From a checkpoint of a small contrastive audio-text model.
Model: 13.5M parameters, encoder norm batchnorm, encoder depths [12].
Training: adamw at rate 0.0014, 8600 steps.
Rows from block 7 of the audio encoder, named by matrix and row number. Each number is 128 + 24 x the weight over its row's rms, rounded and kept within 0 to 255. All counts start at 0. After the name is the row's rms in percent of the matrix's.
# conv: pointwise conv (encoder.blocks.7.conv.weight, 256x256x1), inputs 0-255
conv.111 103 [113 106  78 126 149 129 118 134 149 110 106 122 101  69 130 107 112  94 122 137 121 131 156 100  42 116 139 170  94 113 134 123 107 113 114 117 107 150 140 133 122 119 116 152  72 120 132 151 102  93 133 115 119 168 163 125 114 117 114  73 136 145 128 149 140 168 129 143 136 179 122 111 128 112 136 108 113 134 175 113 149  94 112 135 135 132  95 152  98 108 136 174  91  98 103  86 114 139 122  70 100 124 127 116 124 139 141 125 129 125 132  91 116 150 120 107  99 128  36 121 157 130 123 139 105  92 149 115 125 150 138 163 118 105 114  87 119 122  90 163  95  53 109 103 125 110 151 116 132 129 132 130  86 111 146 115 129 120 114 110 122 114 115  94 135 120 152 147 116 120 151 112 106 124  77 132  98 163 141 125 106 160 133  99 104 123 127 139  72 155 184 106 154 112  98 115 116 109 131 133 164 113 170 123 115 150 109 103  96 130 130 121 120 119 130 144 120 139  52 155 140 118 140 110 119 108 116 127 127 123 138 135  98 105 137 124 124 106  78 162 122  93 127  99 116 139 101 103 106 120 128 133 101 135 129 153]
conv.114 100 [171 109 121  68 117 129 141 150 107 144 124 124 110 123 158 140 103 122 102 107 130 140 142 159 107 119 160 134  94 159 170 110 133 136  77 127 120 101 169 149  51 128 163  97 149  92  72 125 131 102 166 129 115 116 132 140 104 115  90 149 125 136 153 152 120 133 109 106 141 148 128 139  78 122 163 118  96 144 157 107 153 126 114 139 138  98 139 115  89  92 102 118 140 131  92 111  93 126 141  95 152 100 136  93 119 109 115  47 130 123 130 122 132 134 122 158 115 115 107  68  83 114 129 112 131 138 131 123 118 154 127 108 145 137 112 117 133 171 148 127 117 126 106 119 151 147 127 121  87 142 105 135 129 109 115 137 147 116 127  66 165 130 129 157 133 144 105 149 150 132 128 130 133 159  97 146  67 145 140  74 125 109 126 160 144 123 139 133 110 123  70 154 113 126 100 139 108  91 109  90 141 142 163 126 152 108 165 134 111  97  85 123 172 152 130 132 109 145 100 114 109 114 128 102 138 126 139 145 135 101 118 127 142 127 129  40 130 148 123 130 117 122 130  81 121 140 173  63 135 124 139 125 126 137 129 147]
conv.117 101 [124 146 129 131 147 103 143  85 145 172  86 138  98 159 151 124  88 112 141 102 124 136 152 131 154 149 105 144  88 162 151  87 111 123 134 133  94 101 118  97 148 140 127 149 129  79 103 126 109 119 137 114  85 134  88 165 120  92 151 109 172 104 112  73 128 100 101 138  97 106 156  91 112 123  90 139 128 152  98 120 122 124 104 120  82 117 145 108  94 148 117 114 123 119 156 116 156 106 129 141  99 139 142  73  58 110 117 100 105 102 103  97 123 113 162  94 142 115  99 168  88 143 137 135 122 120  61 121 108 150 106  95 146 106 134 119 101 163 148 131 143 130 136 160  81  98  71 101 159 160  97  87 120 110 124 132 156  88 129  98 127 111 157  85  96 117 119 142  82 120  97 139 119  95 131 121 150 102 123 134 112 149 104 141 106 132 102 113 111  99 124 120  82 140 144 134 148 128 131 150 120  96 105  93 105  91 141 111 158 116 150 107 111 112  96 125 162 112 106 104 109 115 146 126 108 125 152 144 127 150  84 119 139 155 113 149 132 144 115 107 149 132 125 148  92 129 107 148 144 133 110 116 119 143 125  77]
conv.118 100 [123 108 106 102 154 128 111  98  89 165 125 118 115  70 137 145 102 113 125  98 109 102 115 139 113 111 135 152 108 171 143 136 130 117 109 146 112 105 188 109 132 145 116 108 119 103  95 119 135 111 151 124 113 152 107 120 118  88 101  95 133 102 146 154 106 115  89 110 101 153 132 103 134 115 151  67 119  99 126 124 135  95 102 144 101 118 129 141  89  96 128 113 110 108  49 108 100 135  75  90 111 135 177 106 137 131 122 132 126 125 100 115  98  75 133 102 143 132 141 101 107 108 144 135  95 125 157 123 118 126 138 117 123 101  80  97 121 132 119 162 117 130 108 163 111 155 118 100 124 173  97 114 110 111 136  84 154 113 148 108 137 135 122 117 129  86 127 129 166 141 128  92 103 148 137 116 109 131 124 117 110 135 135 131 153 151 123  96 127 127 100 134 108 131 114 115 107  54 132 161 173 137 160 120 141 113 115 124 146  80 105 108 148 147 160  65 131 122  78  88 101  68 136 114 106 147 140 135 111 114 116  59 159 138 112 141 114 134 113 123 156 128 130 126 124  95 132  96 138 120 144  69 143 142 156 101]
conv.119 097 [139 109 155 132 125 103 118 130 119 120 134 107 113 127  73 103 144  61 112 132 125 135 119 124 141 138  72 132 128 173 139 141  87 117 132 117 118 163 116 124 129  97 147 103  93 101 151  97 105 141 109 129 120 165 119 146 117 132 119 169 125 148  27 131 110 121 130 145 157 162 131 138 102  96 129 104 128 116 103 121 111 126 122 158 110 132 114 108 136 115 108 154 122  94 138 152 158 118 131  83  93  47 107 124 172 140 122 173 128 142 127 119 119 148 126 127 128 125 155 122 122 109 148 141 162 124 123 160 145 132 136 141 106  98 112 158  75 141 115 170 133 146  92 147 129 140 117 143 120 143 149 167  98  58 140 145 140 167 109  92 107 133 146 112 167 128 121 183 112 172 163 128 144 153 144  84  88 130 130 116 150 128 130 109 122  78 161 126 139 127 117 150 123 107 140 117 150 133 128 123 126 131 123 122 167 167 115 126 149 163 130 137 119 121 142 124 149 155 121 108 137 123 183  88 138 149 143 134 118 117 122 144 138 134 115 140 107 101 163 116 109 129  32 132 159 107 161 119 129 108 124 139 115 179 143 138]
conv.121 100 [125 124 118  99 166  77 108 131 110  94 131  54 106 137 124  67 119 128  54 134 117 120 143  89 131 120 108 113 125 160 156 114 104 142 187 132 141 118 117 139 170 120 128  92  86 111 119 120 120 138 138  79  90 100 139 140 149  91 159 152 132 147  58 131 118  68 116 151  86 162 118 153 119  97 141  98 132 114 102 125 139 147 136 168  69  73 125 116 127 132 121  99 122 146 125 145 111  91 149 155 116  62 119 118 138 126 101 137 151 126 134  88 131 118 134 155 116 116 131 134 128  91 121 117 142  94 102  95 109 135 154 126 133  98 123 107  49 131 123 146 144 119 138 125  88 110 135 130 151 138 108 142 124  77 117 140 119 128 106  87 107 122 145  97 124 126 137 186 111 136 157  94 104 147 131  94 102 118 161 143 130  71 110 118 111 112 164 141 137 123 126 141 125  94 132 109 138 117 155 123  96 120 126 137 135 123 108 135 140 138 125 103 135 141 119 119 139 122 129 130 168 113 140 141 136 103 137 159 102  72 116 130 116 132 107 127 103 111 122 118 116 120 119 134 145 121 151 148 153 129  79 123 121 187 128 129]
conv.122 105 [ 83 127 112  53 116 105 114 137 127 163 137  64 139 111 105 119 154 168  67 160  74 116 120 104 119  78 104 120  94  75 124 148 118 107 141 144 126 140 147  97 115 103 101  79  63 114 136 170 105 135  95 107 114  94  94 132 102 128 135 156 112 108  97 139 108 127 137 138 140 150 107  95 159 149  87 145 118 102 138 146 109  90 152 139 145 115 127 117 144 139 102 107 123 155 120 152 164 104 107  76 103 104 123 142  93 108 113 122 101  81  91 141  68 139 123 117 171 127  97 124 120 108 103 109 151  96 137 113 117  99 118 145  92 105 167 124 109 124 132 135 134 140 136  97 107 124 118  98 153 134 102 151 158 130  82 117 145 143 123 148  72 176 123 105 115 142 185 150 106 126 100 119 140 119 115 143 138 116 129 109 127 168 123 127 121 112 121 121 147 128 118 154  92 142 139  83 119 114  99 139 127 114 111 142 142 120 115 122 103 149 132 116 138  89 125 113 112 134 147 148 105 128 116  94  91 119 147 136 133 107 109 127 140 146 144 113 136  76 128 100 155  86  68 135 128 122 161 133 130 114 110 119 124 134 104 136]
conv.123 100 [142 127 164 155 116 146  72 179 147 145  94 137 123  88  84 132 125 108 125  74 112 106 124 154  93 142 101 131  92 121 117 154 133  74 121 125 129 120 145 164 113 143 154 108 153 102 101 102 135 155 139 106 139 117 140 121 110 111 140 117 136 130 158 103 112 124 123 106 138  94  93 148 130 116 111 115  97  92 107  62 135 156 126 117 109 110 119 103 116 139 122 130 120 111  90 147 136 146 149  74 147 131 121  93 126 156 132  77 135 154 126 122 170 121 117 163 123 158 108  95 106  70  74 109 136 142 105  95 105 133 156 132 127 154  88 137 125 139 165 108  93 156 133 114 155 102 116 137 108 101 131 138 148 120 147 109 124 115 159  38 137 128 103 133 150 126 102 110 113 115 120 141 148 154  94 131 107 152 137  97 106 121 119  95 105 135 146 128 123  90  96 138 157 159 155 167 147  99 127 141 116 129 116 102 123 128 142 142  94 139 133 132 154 123  76 117 116  63 101 131 125  86 147 121 148 112 142 127 134 107 141  77  98 126 140  99 107 144 129 121 147 149 137  89 108 157 131 146 126  81 189 102 132 114 122 163]
conv.124 105 [149 127 136 121 108 141 119 135 126 171  91 137  97 132 129 149 115  87 142 103  95 138 145 124 156 135 120 129  97 159 115 135 130  91 134  59 126  94 141 140  81 106  92 131 142  94 120 112 155 130 135 147 130 121 105 110 112 128  90 108 121 134 153 100 124 139  91 124 120 125 144 112 118 118 127 109  89 157 101 107  98  79  91 131 126 105 132 114  69 136 120 128 141 134 127 124 142 128 103 141 125 121 139  93 105  96 116  53 134 139  99 134 139  73 117 110 178 103 131 107 100 121 133 114 127 146  83 139 125 122 109 120  98 133 140  98 136 154 123 112 150 126 136 141 143 130  70  53 137 179 128 108 114 143 116 115 151  61 119  67 144 118 121 109 117  87 131 135 119 124  36 122 134 119 157 124 153 111 111 112  88 154 114 151 120 111  93 102  96  45 112 159 103 140 154 111  95 135  91 128 139  90 119  92 128 120 146 117 126 108 119 108 103 128  76 129 124 110  85 130 130  75 125 112 116 140 154 107 126 133 105 118 129 128 121 161 108 140 115 114 148 138 112 110 136 128 116 121 143 139 160 118 128 127 125 124]
conv.125 097 [125 123 131 128 130 108 156 155 156 114 152 119 142 118 111  94 156 141 125 131  86 128 135 132 150 127 117 117 147 121 138 107 115 135 132 132  88 150 114 141 128 135 106 136 117  94 162 105 120 104 102  91 124 137 146 157 149 156 132 120 122 238 107 123 133 197 120 122 143 114 130 138 132 141 164  67 131 114 115  77 135 107 123 122 122 132 130 146 151 133 182 181 116  95 122 107 132 122 149 122 147  94 116  61 179 161  90 143 151 167 127 161 123 154 139 121 136 157 163 130 165 102  98 149 102 142 126 148 146 136 176 137 123 145 137 115 139 150 167 138 123 135 130 102 143 147 114 109 123 107 183  92 146  89 123 129 131 156  90 115 116 113 137 110 131 123 112 128 155 160 132  95 159 120 160 123 100 160 131 105 143 147 104 106 130 113 115 133 104 135 148 121 122 109 168 130 182 136 105 134 142 123 132 118 118 139 124  94 124 154 163  97 105 124 104 133  76 110 128 163 135 146 131 122 110 132  84 124 149 134 160 117  58 161 128 144 176 121 136 126 132 129  85 108 155 179 121 103  65 113 101 132 131 140 134 137]
conv.126 098 [ 96 152 114 125 135 153 122 104 130 100 127 127 164 165 156  85 115 176 134 130 159 109 184 131 117  91 133 121 100  94 105 113 133 107 108 159 132 125 138 130 154 127 136 154 106 210 153 169 154 123 131 127 147 120 108 106 144 120 154 144 104 104 146  92 144 194 119 127 108 141 146 114 139  99 119 133 165 146 150 138 105 111 120 106 142  85 142 125 146 137  88 156 130 143 140 117 111 128  50 114 113 176 137 123 138 109 134 113 113 140 140 158 134  72 104 121 156 112 167  76 130 121 150 109 119  93 171 169 145 101  83 100 142 104 112 116 120 119  99 107 121  99 119 138 121 123 152  87 112 142 118  96 171 121 132 111 102 119 110 182 135 128 121 160 121  82  97 105 154 144 120  99 137 108 132 151 137 118  85 106 109 155 115 106 151 130 101  93 123 130 176 140 122 122  93 143 108 119  92  88 121 128 128 160 136 102 117 135 146 113 153 166 129 112 110 148 146 134 155 120 132 148  67 150 145 145 106 151 111 119 166 126 122  79 108 130 103 111 152 150 125 130 129 139 126 143 110 137 124 100 132 154 178  99  95 110]
conv.127 104 [146 106  85 142 128 128 146 140 121 118 105 128  94 102 168  68 122  69 126 141 129  73 147 125  49  91 135 106 130 173 158 122 113 121 118 117 116 140 114 126 121 133 146 123 123 101 122 125 107 112 139  82 120 115 146 156 109  42 129 112 132 137 150 130 108 135 118 119 166 130 137 135 113  90 147 114 132 116 118  92 154 132  85 126 109  71 128 104  95  93 144 117  91 117 113 152  80 105 121 123 128 112 133 121  97 112 141 111 143 112 161  73 150 135 141 139 104 114 102 123 100  88  76 104 106 136 123 132 129 163  97 129 124 147 104  97 133 154 137 121  71 141 107 124 120 123 134 125 119 134 103 115 131 109 117 127 115 139 151  93 145 106 131 151 138 117  68 123 157 146 134  63 117 127 104 165  79 141 139  93 113 118 137 116 142 124 133 139  88 101 111 146 139 137 111 124 130 101 139 131 143 118 159 110 126 129 182 145 102 129  89 136 158 152 127  88 129 132  62 101 116 113 118  97 113 113 150 144 141 132 129  72 127 130 132 110 130  98 110 148 128 139 160 136 114 140 147  49 129 104 128 119 157 133 111 131]
conv.128 099 [138 146 127  67 173 135 148 132 124 155 152  41 103 151 140 173 119 116  45 107 177 161  92 111 138 111 114 192 144 123 156 167 119 147 144 134 137 170 154 126 119 137 117  70  83 130 120 118  95 130 143 143 175 175 104 131 102 135 146 146 170 132 149 146 149 122 111 118 126 155  92 105 136 121 120 132 132 114 136 121 118 129 139  93 101 144 154 150 137 117 127 127 164  94 144 134 127 139 129 139 109 148 171 138 119 123 125 134 124  94 123  96  90 114 149  65 146 145 123  88 149 153  88 171 123 135 127 119 137 155 103 116 161  72 113 137 149 149 131 174 103 126 106 124 155 145 151 149 106 128 114 126 116 132 171 118 126 112 141 137  93 160 156 167 116 106 138 112  80 145 154 140 131 147 125 120 125 108 125 120 123 105 127 134  98 154 143 128 147 142 150 127  71 137 136 142 110 123 138 131 162 118 140 140 141 134 143 129 127 131 150 111 154 102 134 134 139 149 134  75 104 143 113 151 111 135 142 148 116  53 127 101 130 128 126 157 166 123 132  95 129 134  94  98 110 125 151 133 144 137 117 100 112 118 176 105]
conv.129 107 [111 132 133 137 139  88 129  88 133  82 137 143 151 100 142  82 131 176 140 157 129 150 165  99  74 104  85 113  65 157 132 120  95 148 119 142 116 141  91 107 177 110 130 152 101 126 145 148 131 129 113 118 116 109 114 169 130 134 158  65 128 130 117 104 123 119 119 118 141 124 127 138 136  91 143 118 128 144 117 127 125 143 106 140  83 129  86 135 161 104  98 134 112  95 107 156  81  97 119 114 107 135 113 131 135 124 124 152 144  83 171 104 120 124 118 134 123 122  99 178 131 116 137 117  84 127 128 130 143 116  99 122 140 139 144 148 114 142 116 121  60 122 104  77  72 101 144 124 114  94 125  49 140  92 138 122  75 118 125  87 140 130 128  99 118  90 101 125 115 126 148 119 143 111 101 155 108 100 135 114 113 143 170 125 104 118 114 111  85 104 141  99 137 123 143 109 148 101 133 145  97 100 115 145 110 133 142 146  95 144 121 132 136 114 128 134 110 139  86 134 103 141  70  88 114  99 119 132 130 139 141 124 100 139 112  74 114 105 100 154 164 126 142 194 127 122 118 121 147 103  83 130 136 151  97 115]
conv.130 099 [ 90 131  90  84 131 141 167 152 139 203 147  52 118 100 105 152 165 121  54 136  91 122  89 102  95 115 129 127 127 111 127 148 123 104 132 108 128 140 157 180  97 136 107  89 104 125 156 159 149 139 136  95 133 118 134  55 148 156 156 151 110 168 162 138 130 181 117 128 113  89 123 112 133 187 141 128 124 109 120 118 130 114 137  76 145 139 123 130 152 138 171 155 145 128 124 116 134 175 109 124 114 155  94 120 147 145 133 127 137 136 106 155 130 166 123 123 134 165  88 106 124 102  88 142 141 153  98 114 119 140 131 126 116 125 158 121 181 166 138 118 122 144 140  92 127 123 128 144 145 118 140 153 136 177 105  94 133 131 130 139  61 152 131 163  87 128 165  96 119 152 142 103 132 163 120 103 124 116 149 116 131 131 110 124 122 137 132 150 150 130 168 170 106 137 140 135 121 135 122 131 109 145 157 121 127 121 130 122 107 122 114 143 144 142 114 136 102 134 147 134 146 139 142 153 132 121 105  90 117  96  97 104 119 133 156 137 128 112 127  70 125 114 107  77 126 139 169 102 115 117 128 113 117  74 148 142]
conv.132 102 [ 95 133 120 101 134 130 134 114 113 148  81  56 113 112  86 148 133  95  66  64  99 152 158 154 116  91 155 131 101 151 128 122 128  92 105  72 128 135 118 158  98 144 120 116  99 116 125 101 151 135 124 123 117 157 112 111  95 123  75 117 128 125 149 159 181 132  89 148 143 164 152 123 154 136 111 128 113 149  89 168 110 127 129 146  97 100 115 136 128 120 175 165 155  90 118 114 139 136 133  88 116 122 117 126 126 134 128 127 128 158 130  97 115 153 116  86  98 135  86 121 166 111 123 121 155 155 159 111 122 145  83 128 154 130 110 129 172 125 114 168 158 134 141  78 114 116 147 150 137 112 136 147 118 131 163 100 153 154 134 109  82 109 133 108 133 148 134 169  96 111 157 144  99  91 122  93 123 154 144 143 120 124 127 102  88  91 132 151 144 111 109 146  87 107 120 128 107 130 127 120 133 120 161 166 180 101 147 131 160 126 110 157  83 144 123 129 116  99 133 105 141 126 180 120 128 101 107 112 116 125 120 129 145  64 172 123 116 121 123 154 113 116 116  95 115 119  91 115 119 167 138 126 112 135 161 149]
conv.133 098 [161 117 136  86 137 129 138 146 121 122 139  97  88 115 129 111 142 118  69 115 124 148 137 124  90 102 111 125 116 125 158 129 107 166 148 149 116 131 117 118  49 143 182  98 159  94 143  82  90 106 122 113  75  99 131 199 101 107  82 137 127 122 131 107 133 121  94 134 100 116 146 183 102  89 136 143 131  91 140 111 117 151 111 135 117 117 114 140 140 104 112 177 107 121 134 149 134 100 145  73 157 103 117 136 119 104 154 111 145 127 157 111 144 170 129 105  70 100 127  95 127 143 118  90 156 128  99 117 167 147 135 114 149 134  88 128 106 110 134 158 104 120 111 144 153 147 152 171 157 138  95 147 106  93 131 146 131 156 133 138 112 130 147  99 105 154 108 143 118 110 147 130 112 102  88 101 104 125 124  78  93 130  84  79 113 114 109 123 144 145  88 109 100 143 128 141 163 104 148 132 146 146 136 118 152 138 139 150 141 149  98 141 135 109 130 135 156 100 134  91 140 147 162  94  97  88 158 130 114  81 115 122 142 128 127 129 153 136  97 118 136 127 125  87  81 149 144 122  98 119 134 135 144 141  98 154]
conv.134 107 [149 117 130  72 125 130 111 107 132  71 124  85 154  37  86 142 107 138 101 105 135 145  96 108 133 147 106 144 107 123 137 139 131 137 147 122 125 132 126  64 155 122 156  64 104 114 110  94 130 122 117 137 139 163 119 105 128 147 167  71 131 107 144 140 134 112 129 140 122 167  85 107 131 126 145 112 125  86 143 150 129 109 124 112 122  96 100  80 155 106 134  89 108 107 119 154  92 161 120 121  83 126 120 129 139 116 119 161 125 121 143 132 128 139 113 114  74  96 146 109 137 144 128 144 134 114 135 134 130 133 126 130 129 152  78 102 137 144  87 140 126  76 117 142 130 126 109 107 142 142 116 142 107 118 142  94 129 134 131 115  92 120 119 143 152  43 143 138  73 114 153 104  85 123 149 115 129 106 110 124 120 102 142 133 113 128 129 128  78 123 139 141 142 100  94 116  84 128 126 114 137  98 122 117  90 118 120 121 106  82 127 110 119 123 147 139 143 131  59 100 124 127 120  94 128 120 119 145  59  72 124 126 154  89 145 143  95 117 109 116 116 121 124  85 108 143 104 134 137 102 123 124 133 121 169  88]
conv.136 103 [127 119 167  91 119 133 105 128 111 146 149  73 143 118 127 134 111 152  66 110 126 135 129 142 147 132 107 123  70  75 155 125 114 164  93 137 109 112 129  23  96 133 138 131 124 119 134 131 103 134  89 108 127 126  56 138  95 160 118 108 135  48 112 111 131 146 136 154 101 170  84 138 156 122 122 115  80 128 141 131  91 123  98 116 151 113 140 127 138  95 125 142 144 138 122 152 140 134 124 136 116 130 142 115 109 120 136 109 111  98  94 130 129 128  89 111 109 126 148 101 125 171 119 152 149  87 127 136 158  80 108 107 142 141 154 143 123 153 122 120 146  92  91 122 115 157 125 119 156 124  85 125 107 115 131  76 153 131 114 141  82 155 130 138 120 108 157 135 123  84 108 127 114  95 137 148 166 120  78 132 105 149 120 146  94  97 118 130 116 123  91 121  74 139 135 131 100 102 120 130 100  90  87 132 131 115 122 108 131 137 112 111 131  89 139 124 143 102 129 142 104 112 109 121  96 113 167 128 100  73 109 130 127  86  98 117  92 150 123 123 155 132 118  89  94 133 129 162 138 152 125 142 122 118 111 114]
conv.137 097 [142 127  88 134 106 124 119 172 127 157 150 140 174 164 189 133 127 133 134 120 143 113 167 146 157 121 142 147 175 125 113 148 125 119 133 140 118 118 130  95 132 149 141 122 147 106 105 102 131 125 145 132 117  71 137 117 121  96 112  97 101 138 136 133 133  84 149 115 107 145 158 111 113 145 127 104 176 188 112 113 139 111  98 143 134 140 109 141 135 128 120  95 105 132 169 155  85 107  96 195 126 128 142 130 140 125 112 152 131 112 106 127 152 136 142 139 143 143 183 161 105 120 106 173 104 124 108 117 119 126 119  98 140 156 151  98 130 124 128 101 168 124 120 127 106 125 125 148 131 173 155  86 116 154 102 147 113 105 112 100 137 106  79 108  98 147 111 141 180 101 140 101 118 153 187 175 168  99 122  97 100 148 113  92  91  87 118 143 142 105 117  85 118 117 136 119 136 127 138 133 112 152 125 124  77 119 160 112  92 120 106  67  84 127 155 115 163 135 127 130  79 106  71 116 106 153 141 124 121 129 136 130 111 120 140 121  90 110  87 130 157 126 103 126 101 124 118 105 135  87 153 139 152 109  76 128]
conv.138 103 [135  92 149  71 117 153 130 135 126 171 109  90 165 128 129 105 138 174  90 115 112  98 100 150 108 142 141  86 114  86 122 114  96 124 115  98  98 129 144 122 125  76 130  93 128 141 118 144  80 139  70 155 104 127 111 135  93  89 112 154 119  79  90 120 126 114 154 193 129 143 120 129 145 160  90 121 120  98 158 134 104 122 154 108 146 142 115 116 140 139  80 154  75 129 131 127 137 157 128 117 120 141  96 143 119 117  99 147  68 105 113 125 132 138 131 125 162 112 106  90 144 129 136 136 125 123 122 114 139 117 114 123 131 156 125 114 135  89 149 113 127 135 137 114 112 130  99 141 198 107 106 139 125 118 106 134 153 132 106 163 105 142 103 105 133 132 182 108 117 118 105 128 100 104 119  87 100 122  76 109 148 124  92 117 141 113 116 143 155 136 105 171 106  88  77 110 121 131 148 104  92 124 100 147 114 111 137 146 127 135 120 143  53  75 113 137 121 111 120 166 156 139 140 118  93 157 148 121 136 112 123 148 115 117 105 114 150 124 143 127 133  92 136 128 143 132  98 153  61 132 150 124 149  92  98 153]
conv.139 100 [118 108 126 121 110  92 164 133 134 155 137 138 116  90 125 141 131 106 146 175 101 122 145 170 130 128 148 164 110 125 152 116  88 105 129 147 103 162 146 131 102 129  41 138 137 134 137 117 127 105 110 101 152 146  69 117 141 109  58 115 149 144 110 117 162 135 119  76 155 140 143  95 106 111 138 131 173 136 124 130 141  52 148 132 136 138 123 149 107 130 142 145 118 105 112 119 120  98 128 122 114 137  77 101 144 131  96 102 117 139  85 123  86  92 128 102 126 109 132 130 165 118 124 139 127 143 158 129 143  74 147 137  71 114 159  94 129 169 141 125 146 134 137 122 140 171  92  58 112 153 140 126 156 137 105 130 151 118 130 126 146 132 136 133 101  88 129 140 157 136  69  94 142 106 147 131 106 142 131 119 124 149 145 183 159 109 100 118 136  95 105 141 107 167 132  29 119 114  92 132 131  61 127 145 132 131 134  92 143 131 102 139 131 131 128 130 104 139 136 156 110 124 124 112 108 124 140 120 155 137 144 122 147 153  87 134 139 144 102 104 117  97 127 109 138 130 126  99 119 118 119 130 149 135 135 110]
conv.140 098 [105 125 170 124 151 125 112 162 105 122 156 125 154 135 121 179 127 118 139 117 138 133 124 161 119 157 129 183 139  88 153 168 159 113 131  65 163 166 179 158 113 151 121 128 114 161 130 139 156 176 166 113 146 130 132  56 122 125 107 115 144 125 170 173 163  77 147 127 132 140 115  80 126 158 114 133 146 104 128 120 140 101 132 119 121 143  75 128 134  93 127 133 155 103 149 136 105 184 114 125  97 146 127 117 165 134 122 140 109 175 123  68 136 123 151 100 131 131 144  91 161 114 139 120 128 130 136 146 142 156 135 142 152 128 139 126 150 116 156 140 118 136  94  98 120 128 137 157 100 135 163 148 112 146 107  94 129 127 190 108 126 144 106 153 113  62 165 129 107 141 134 141  77 163 127 104 121 115 163 105 143 121 134 127 133 102 156 155 154 106 109 136 103 128 109 131 111 105 106 122 127  93 151 159 144 157 119 124 114 122 120 135 117 130 107 115 142 136 152  95 140  84 130 122 122 114 141  60 108 126 134 121 122 126 130 121 102 157 118 115 142 109 110  99  92  92 153 122 128  82 195 101 115 106 143 122]
conv.142 101 [118 141 155 116 111  92 131 139 140 127 109 128 114 125  93 161 134  86 137 132 115 127 177 121 112 140 155 120 120 133 133 137 153 133 172  55 154 150 117 141 148 130 160 146 132 124 132 123 161 144 144  90 132  73 134 106 158 140 105 147 155 125 120 132 153 119  98 116  82  92 170 147  32 139 132 139 162 112  88 122  84 125 127 139 128 116 104 162 138 118 136 140 157 132 161 148 131 127  93  91 104 107 107 128 108 133 125 102 141 179 138 133 124 149 144  83 113 116 142 137 136 170 117  95 116 131  79 134 163  96 131 113  96  89 120  99 113 150 124 111 147 129 146 166 138 141 172 128 117 156 150 138 144 134 122 120  98 125 146 114 124 113 117 139 138 153 122 155  88 128 130 146  94  89 101 107 137 125 142 102 118 161  66 129 117  64  99 134 145 122 111 179  94 129 101 119  93 117 156  95 104 125 148  91 115 120 103  89 127  86 109 116 107 166 178 119 168 117 125  57 142 106 131 126 162 120 142 115 105 129 137 126 127 136 152 137 121 153 142 128  87 147 139 105 132 107 135 161 143 110 123 142 141 151 156 116]
conv.143 099 [132 104 120 109 140 133 117 146 125 127 153 117 115  99  81 139 116 164 117 120 132 124  94 132  91 110 122 129 146 146 165 113  93 157  65 122  99 150 117  84 125 109 122 126 138 131 110 163  87 131 115 138 133 114 121 112 112 106 115 169 123 125 126 147 143  84 137 134 114 151  74 101 132 154 131 127  99  85 146  90 142 130 122 112 137 109 115 125 105  98  92 113  91 130  94  84 106 106 141  81 134 131 118  81 129 141 141  57 126  84 123  93 115 127  75 120 144 149 122  83 147 149 135  80 105  90 154 129 108 108 136 139 132 127 135 127 109 125 174 120  71 148 111 118 129 129 144 107 149 122  72 142 133 124  97 126 126  99 152 133 121 147 135 180 118 121 136 117 100 141 122 138 102 161 100 123  94 109 129  73 104 116 141 124 150 127 172 154 176 133  99 164 104 123 104 135 106 130 111 113 155 123 121 133 164  93  99 109 116 100  78 141 174 111 123 139  92 144 155 119 112 105 107 114  95 151 121  99  92 130 142 140 153 127 116  94 132 146 143 103 131 101 138 103  87 120 183 124 105  74 106 115 103 133  84 136]
conv.144 102 [128 154 154 146 162 116 135 124 144 112 156 153 149 167 144 133  63  99 144 103 129 146 147 145 164 161 101 131 149  96 135 101 131 153 164 116 129  79 108 115 162 157 128 146 140 144 108  68 133 138 124 125 105 115 114 107 102 119 118 106 100 166 102 125 153 120 138 156  68 122 120  75  91 136  97 149 160 129 142  99 136  79 121 116 128 139 136 134 165 106 139 104 145 116 177 105 124 143 146 162 143 115 131  77 155 107  96 134 127 108 115 121 122 118 150  87 139 111 139 150 128 137 110 168  68 119 102 131  99 131 140  70 161 146 142 137 134 117 149 112 168 106 117 149 109 117 138  55 152 110 172 115  86 156 106 103 104  94 124 123 130 136  98 102 137 105 147  87 113 122 140 162 120 111 158 113 112 126 142 144 142 118  79 134 119 142 133 143 124 104 140  91 122 115 134 106 142 142 128 158 146 101 105 121  93 112 138  91 145  48 168 107 134 142  92 144 154 147 146 125 117 138 106 133  80 125 111 116 108 146 116 140  78 122 125 163 129 129 104  95 130 108 145 130 115 130 117 113 155 148 119 130 111  87 112  97]
conv.145 095 [132 116 128 139 106 122 157 116 119 135 125 139 108 137 116 149 118 115 142 118 127 124 145 142 143 129 120 169 112 108 141 127 117 154 149 100 121 141 125 105 118 151 103 145 147 162 137 120 135 132 123  68 158 124 102 117 120 105 103  91 163  79 155  80 148 119 132 102 143 103 131 105 122  99 100 150 149 148  77 145 118 128 107  80  98 142 100 116 123 105 135 129 108  86 146 128  95 127 106 157 153 197 142 140 126  87 115 106 134 124 138 142 111 104  91 100 114  89 129 105 117 168 129 114 105 136 116 142 161 123 120  84  86 107 133 117 153 135  85  65 137 105 119 134 140 156 153 120 126 120 108 143 126 132 117 117 126 120 155 154 143 124 137 142  93  87 126  63 120  97 113  89 112 121 139 129 132 100  79  99  95  99 149 175 146 135  97 109 115 114 103 123 113 168 110  90 127  94 101 153 129  97 100 108  94 154 136 124 129 121 143 146 136 105  67  85 141 124 131  99 122 106 140 115  91 109 162 150 127 136 131  61 161  98  97 176 120 164 113  88 131 133 127 103 130 138 103 138 126 105 128  71 119  71 101  91]
conv.147 097 [122 100 147  90 155 101 121 135 148 129 154 122 136 125 137 120 144 147 120 155 102 106 129  71  92 164 119 144 153 122 150 113 115 126 156  96 120 153 140 110 130  83 115 125  83 104 132 114 130 128  93 106 128 114 141 107 145 138  90 160 115 148 101 182 171 149 135 152  96 102  98 109 140 178 141 105 128 101 141 102 143 104 112 126 152 121 107 159 108 141 142 160 102  91 158  94 114 168  96 118 100 121 143 102 136 166 108 162 105 137 106 101 105 154 122  88 140 179 115 120 161 113 102 121 115  68 113 132 101 127 166 155 114 116 118 134 135 134 146 159 104 133 150  97 117  97 119 162 151 117 148 148 144 140 148 167 110 133 131 115 109 153 143 132 110 120 156 141 130 150 148  98  86 134 117  82 115 162 122  94 115 156 112  83 141  96 165 217 176 103 146 142 125 106 117 108 128 131 123 147 104 129 146  89 119  97  91  83 106 132 108 102  83 113 106 145 156 135 137 152 162  97 159 103 119 129 112 103  94 125 136 125 104 138 147 141 130 103 128 133 146  87 121 125 134 148 139 167  86  78 124 124 136 149 145 131]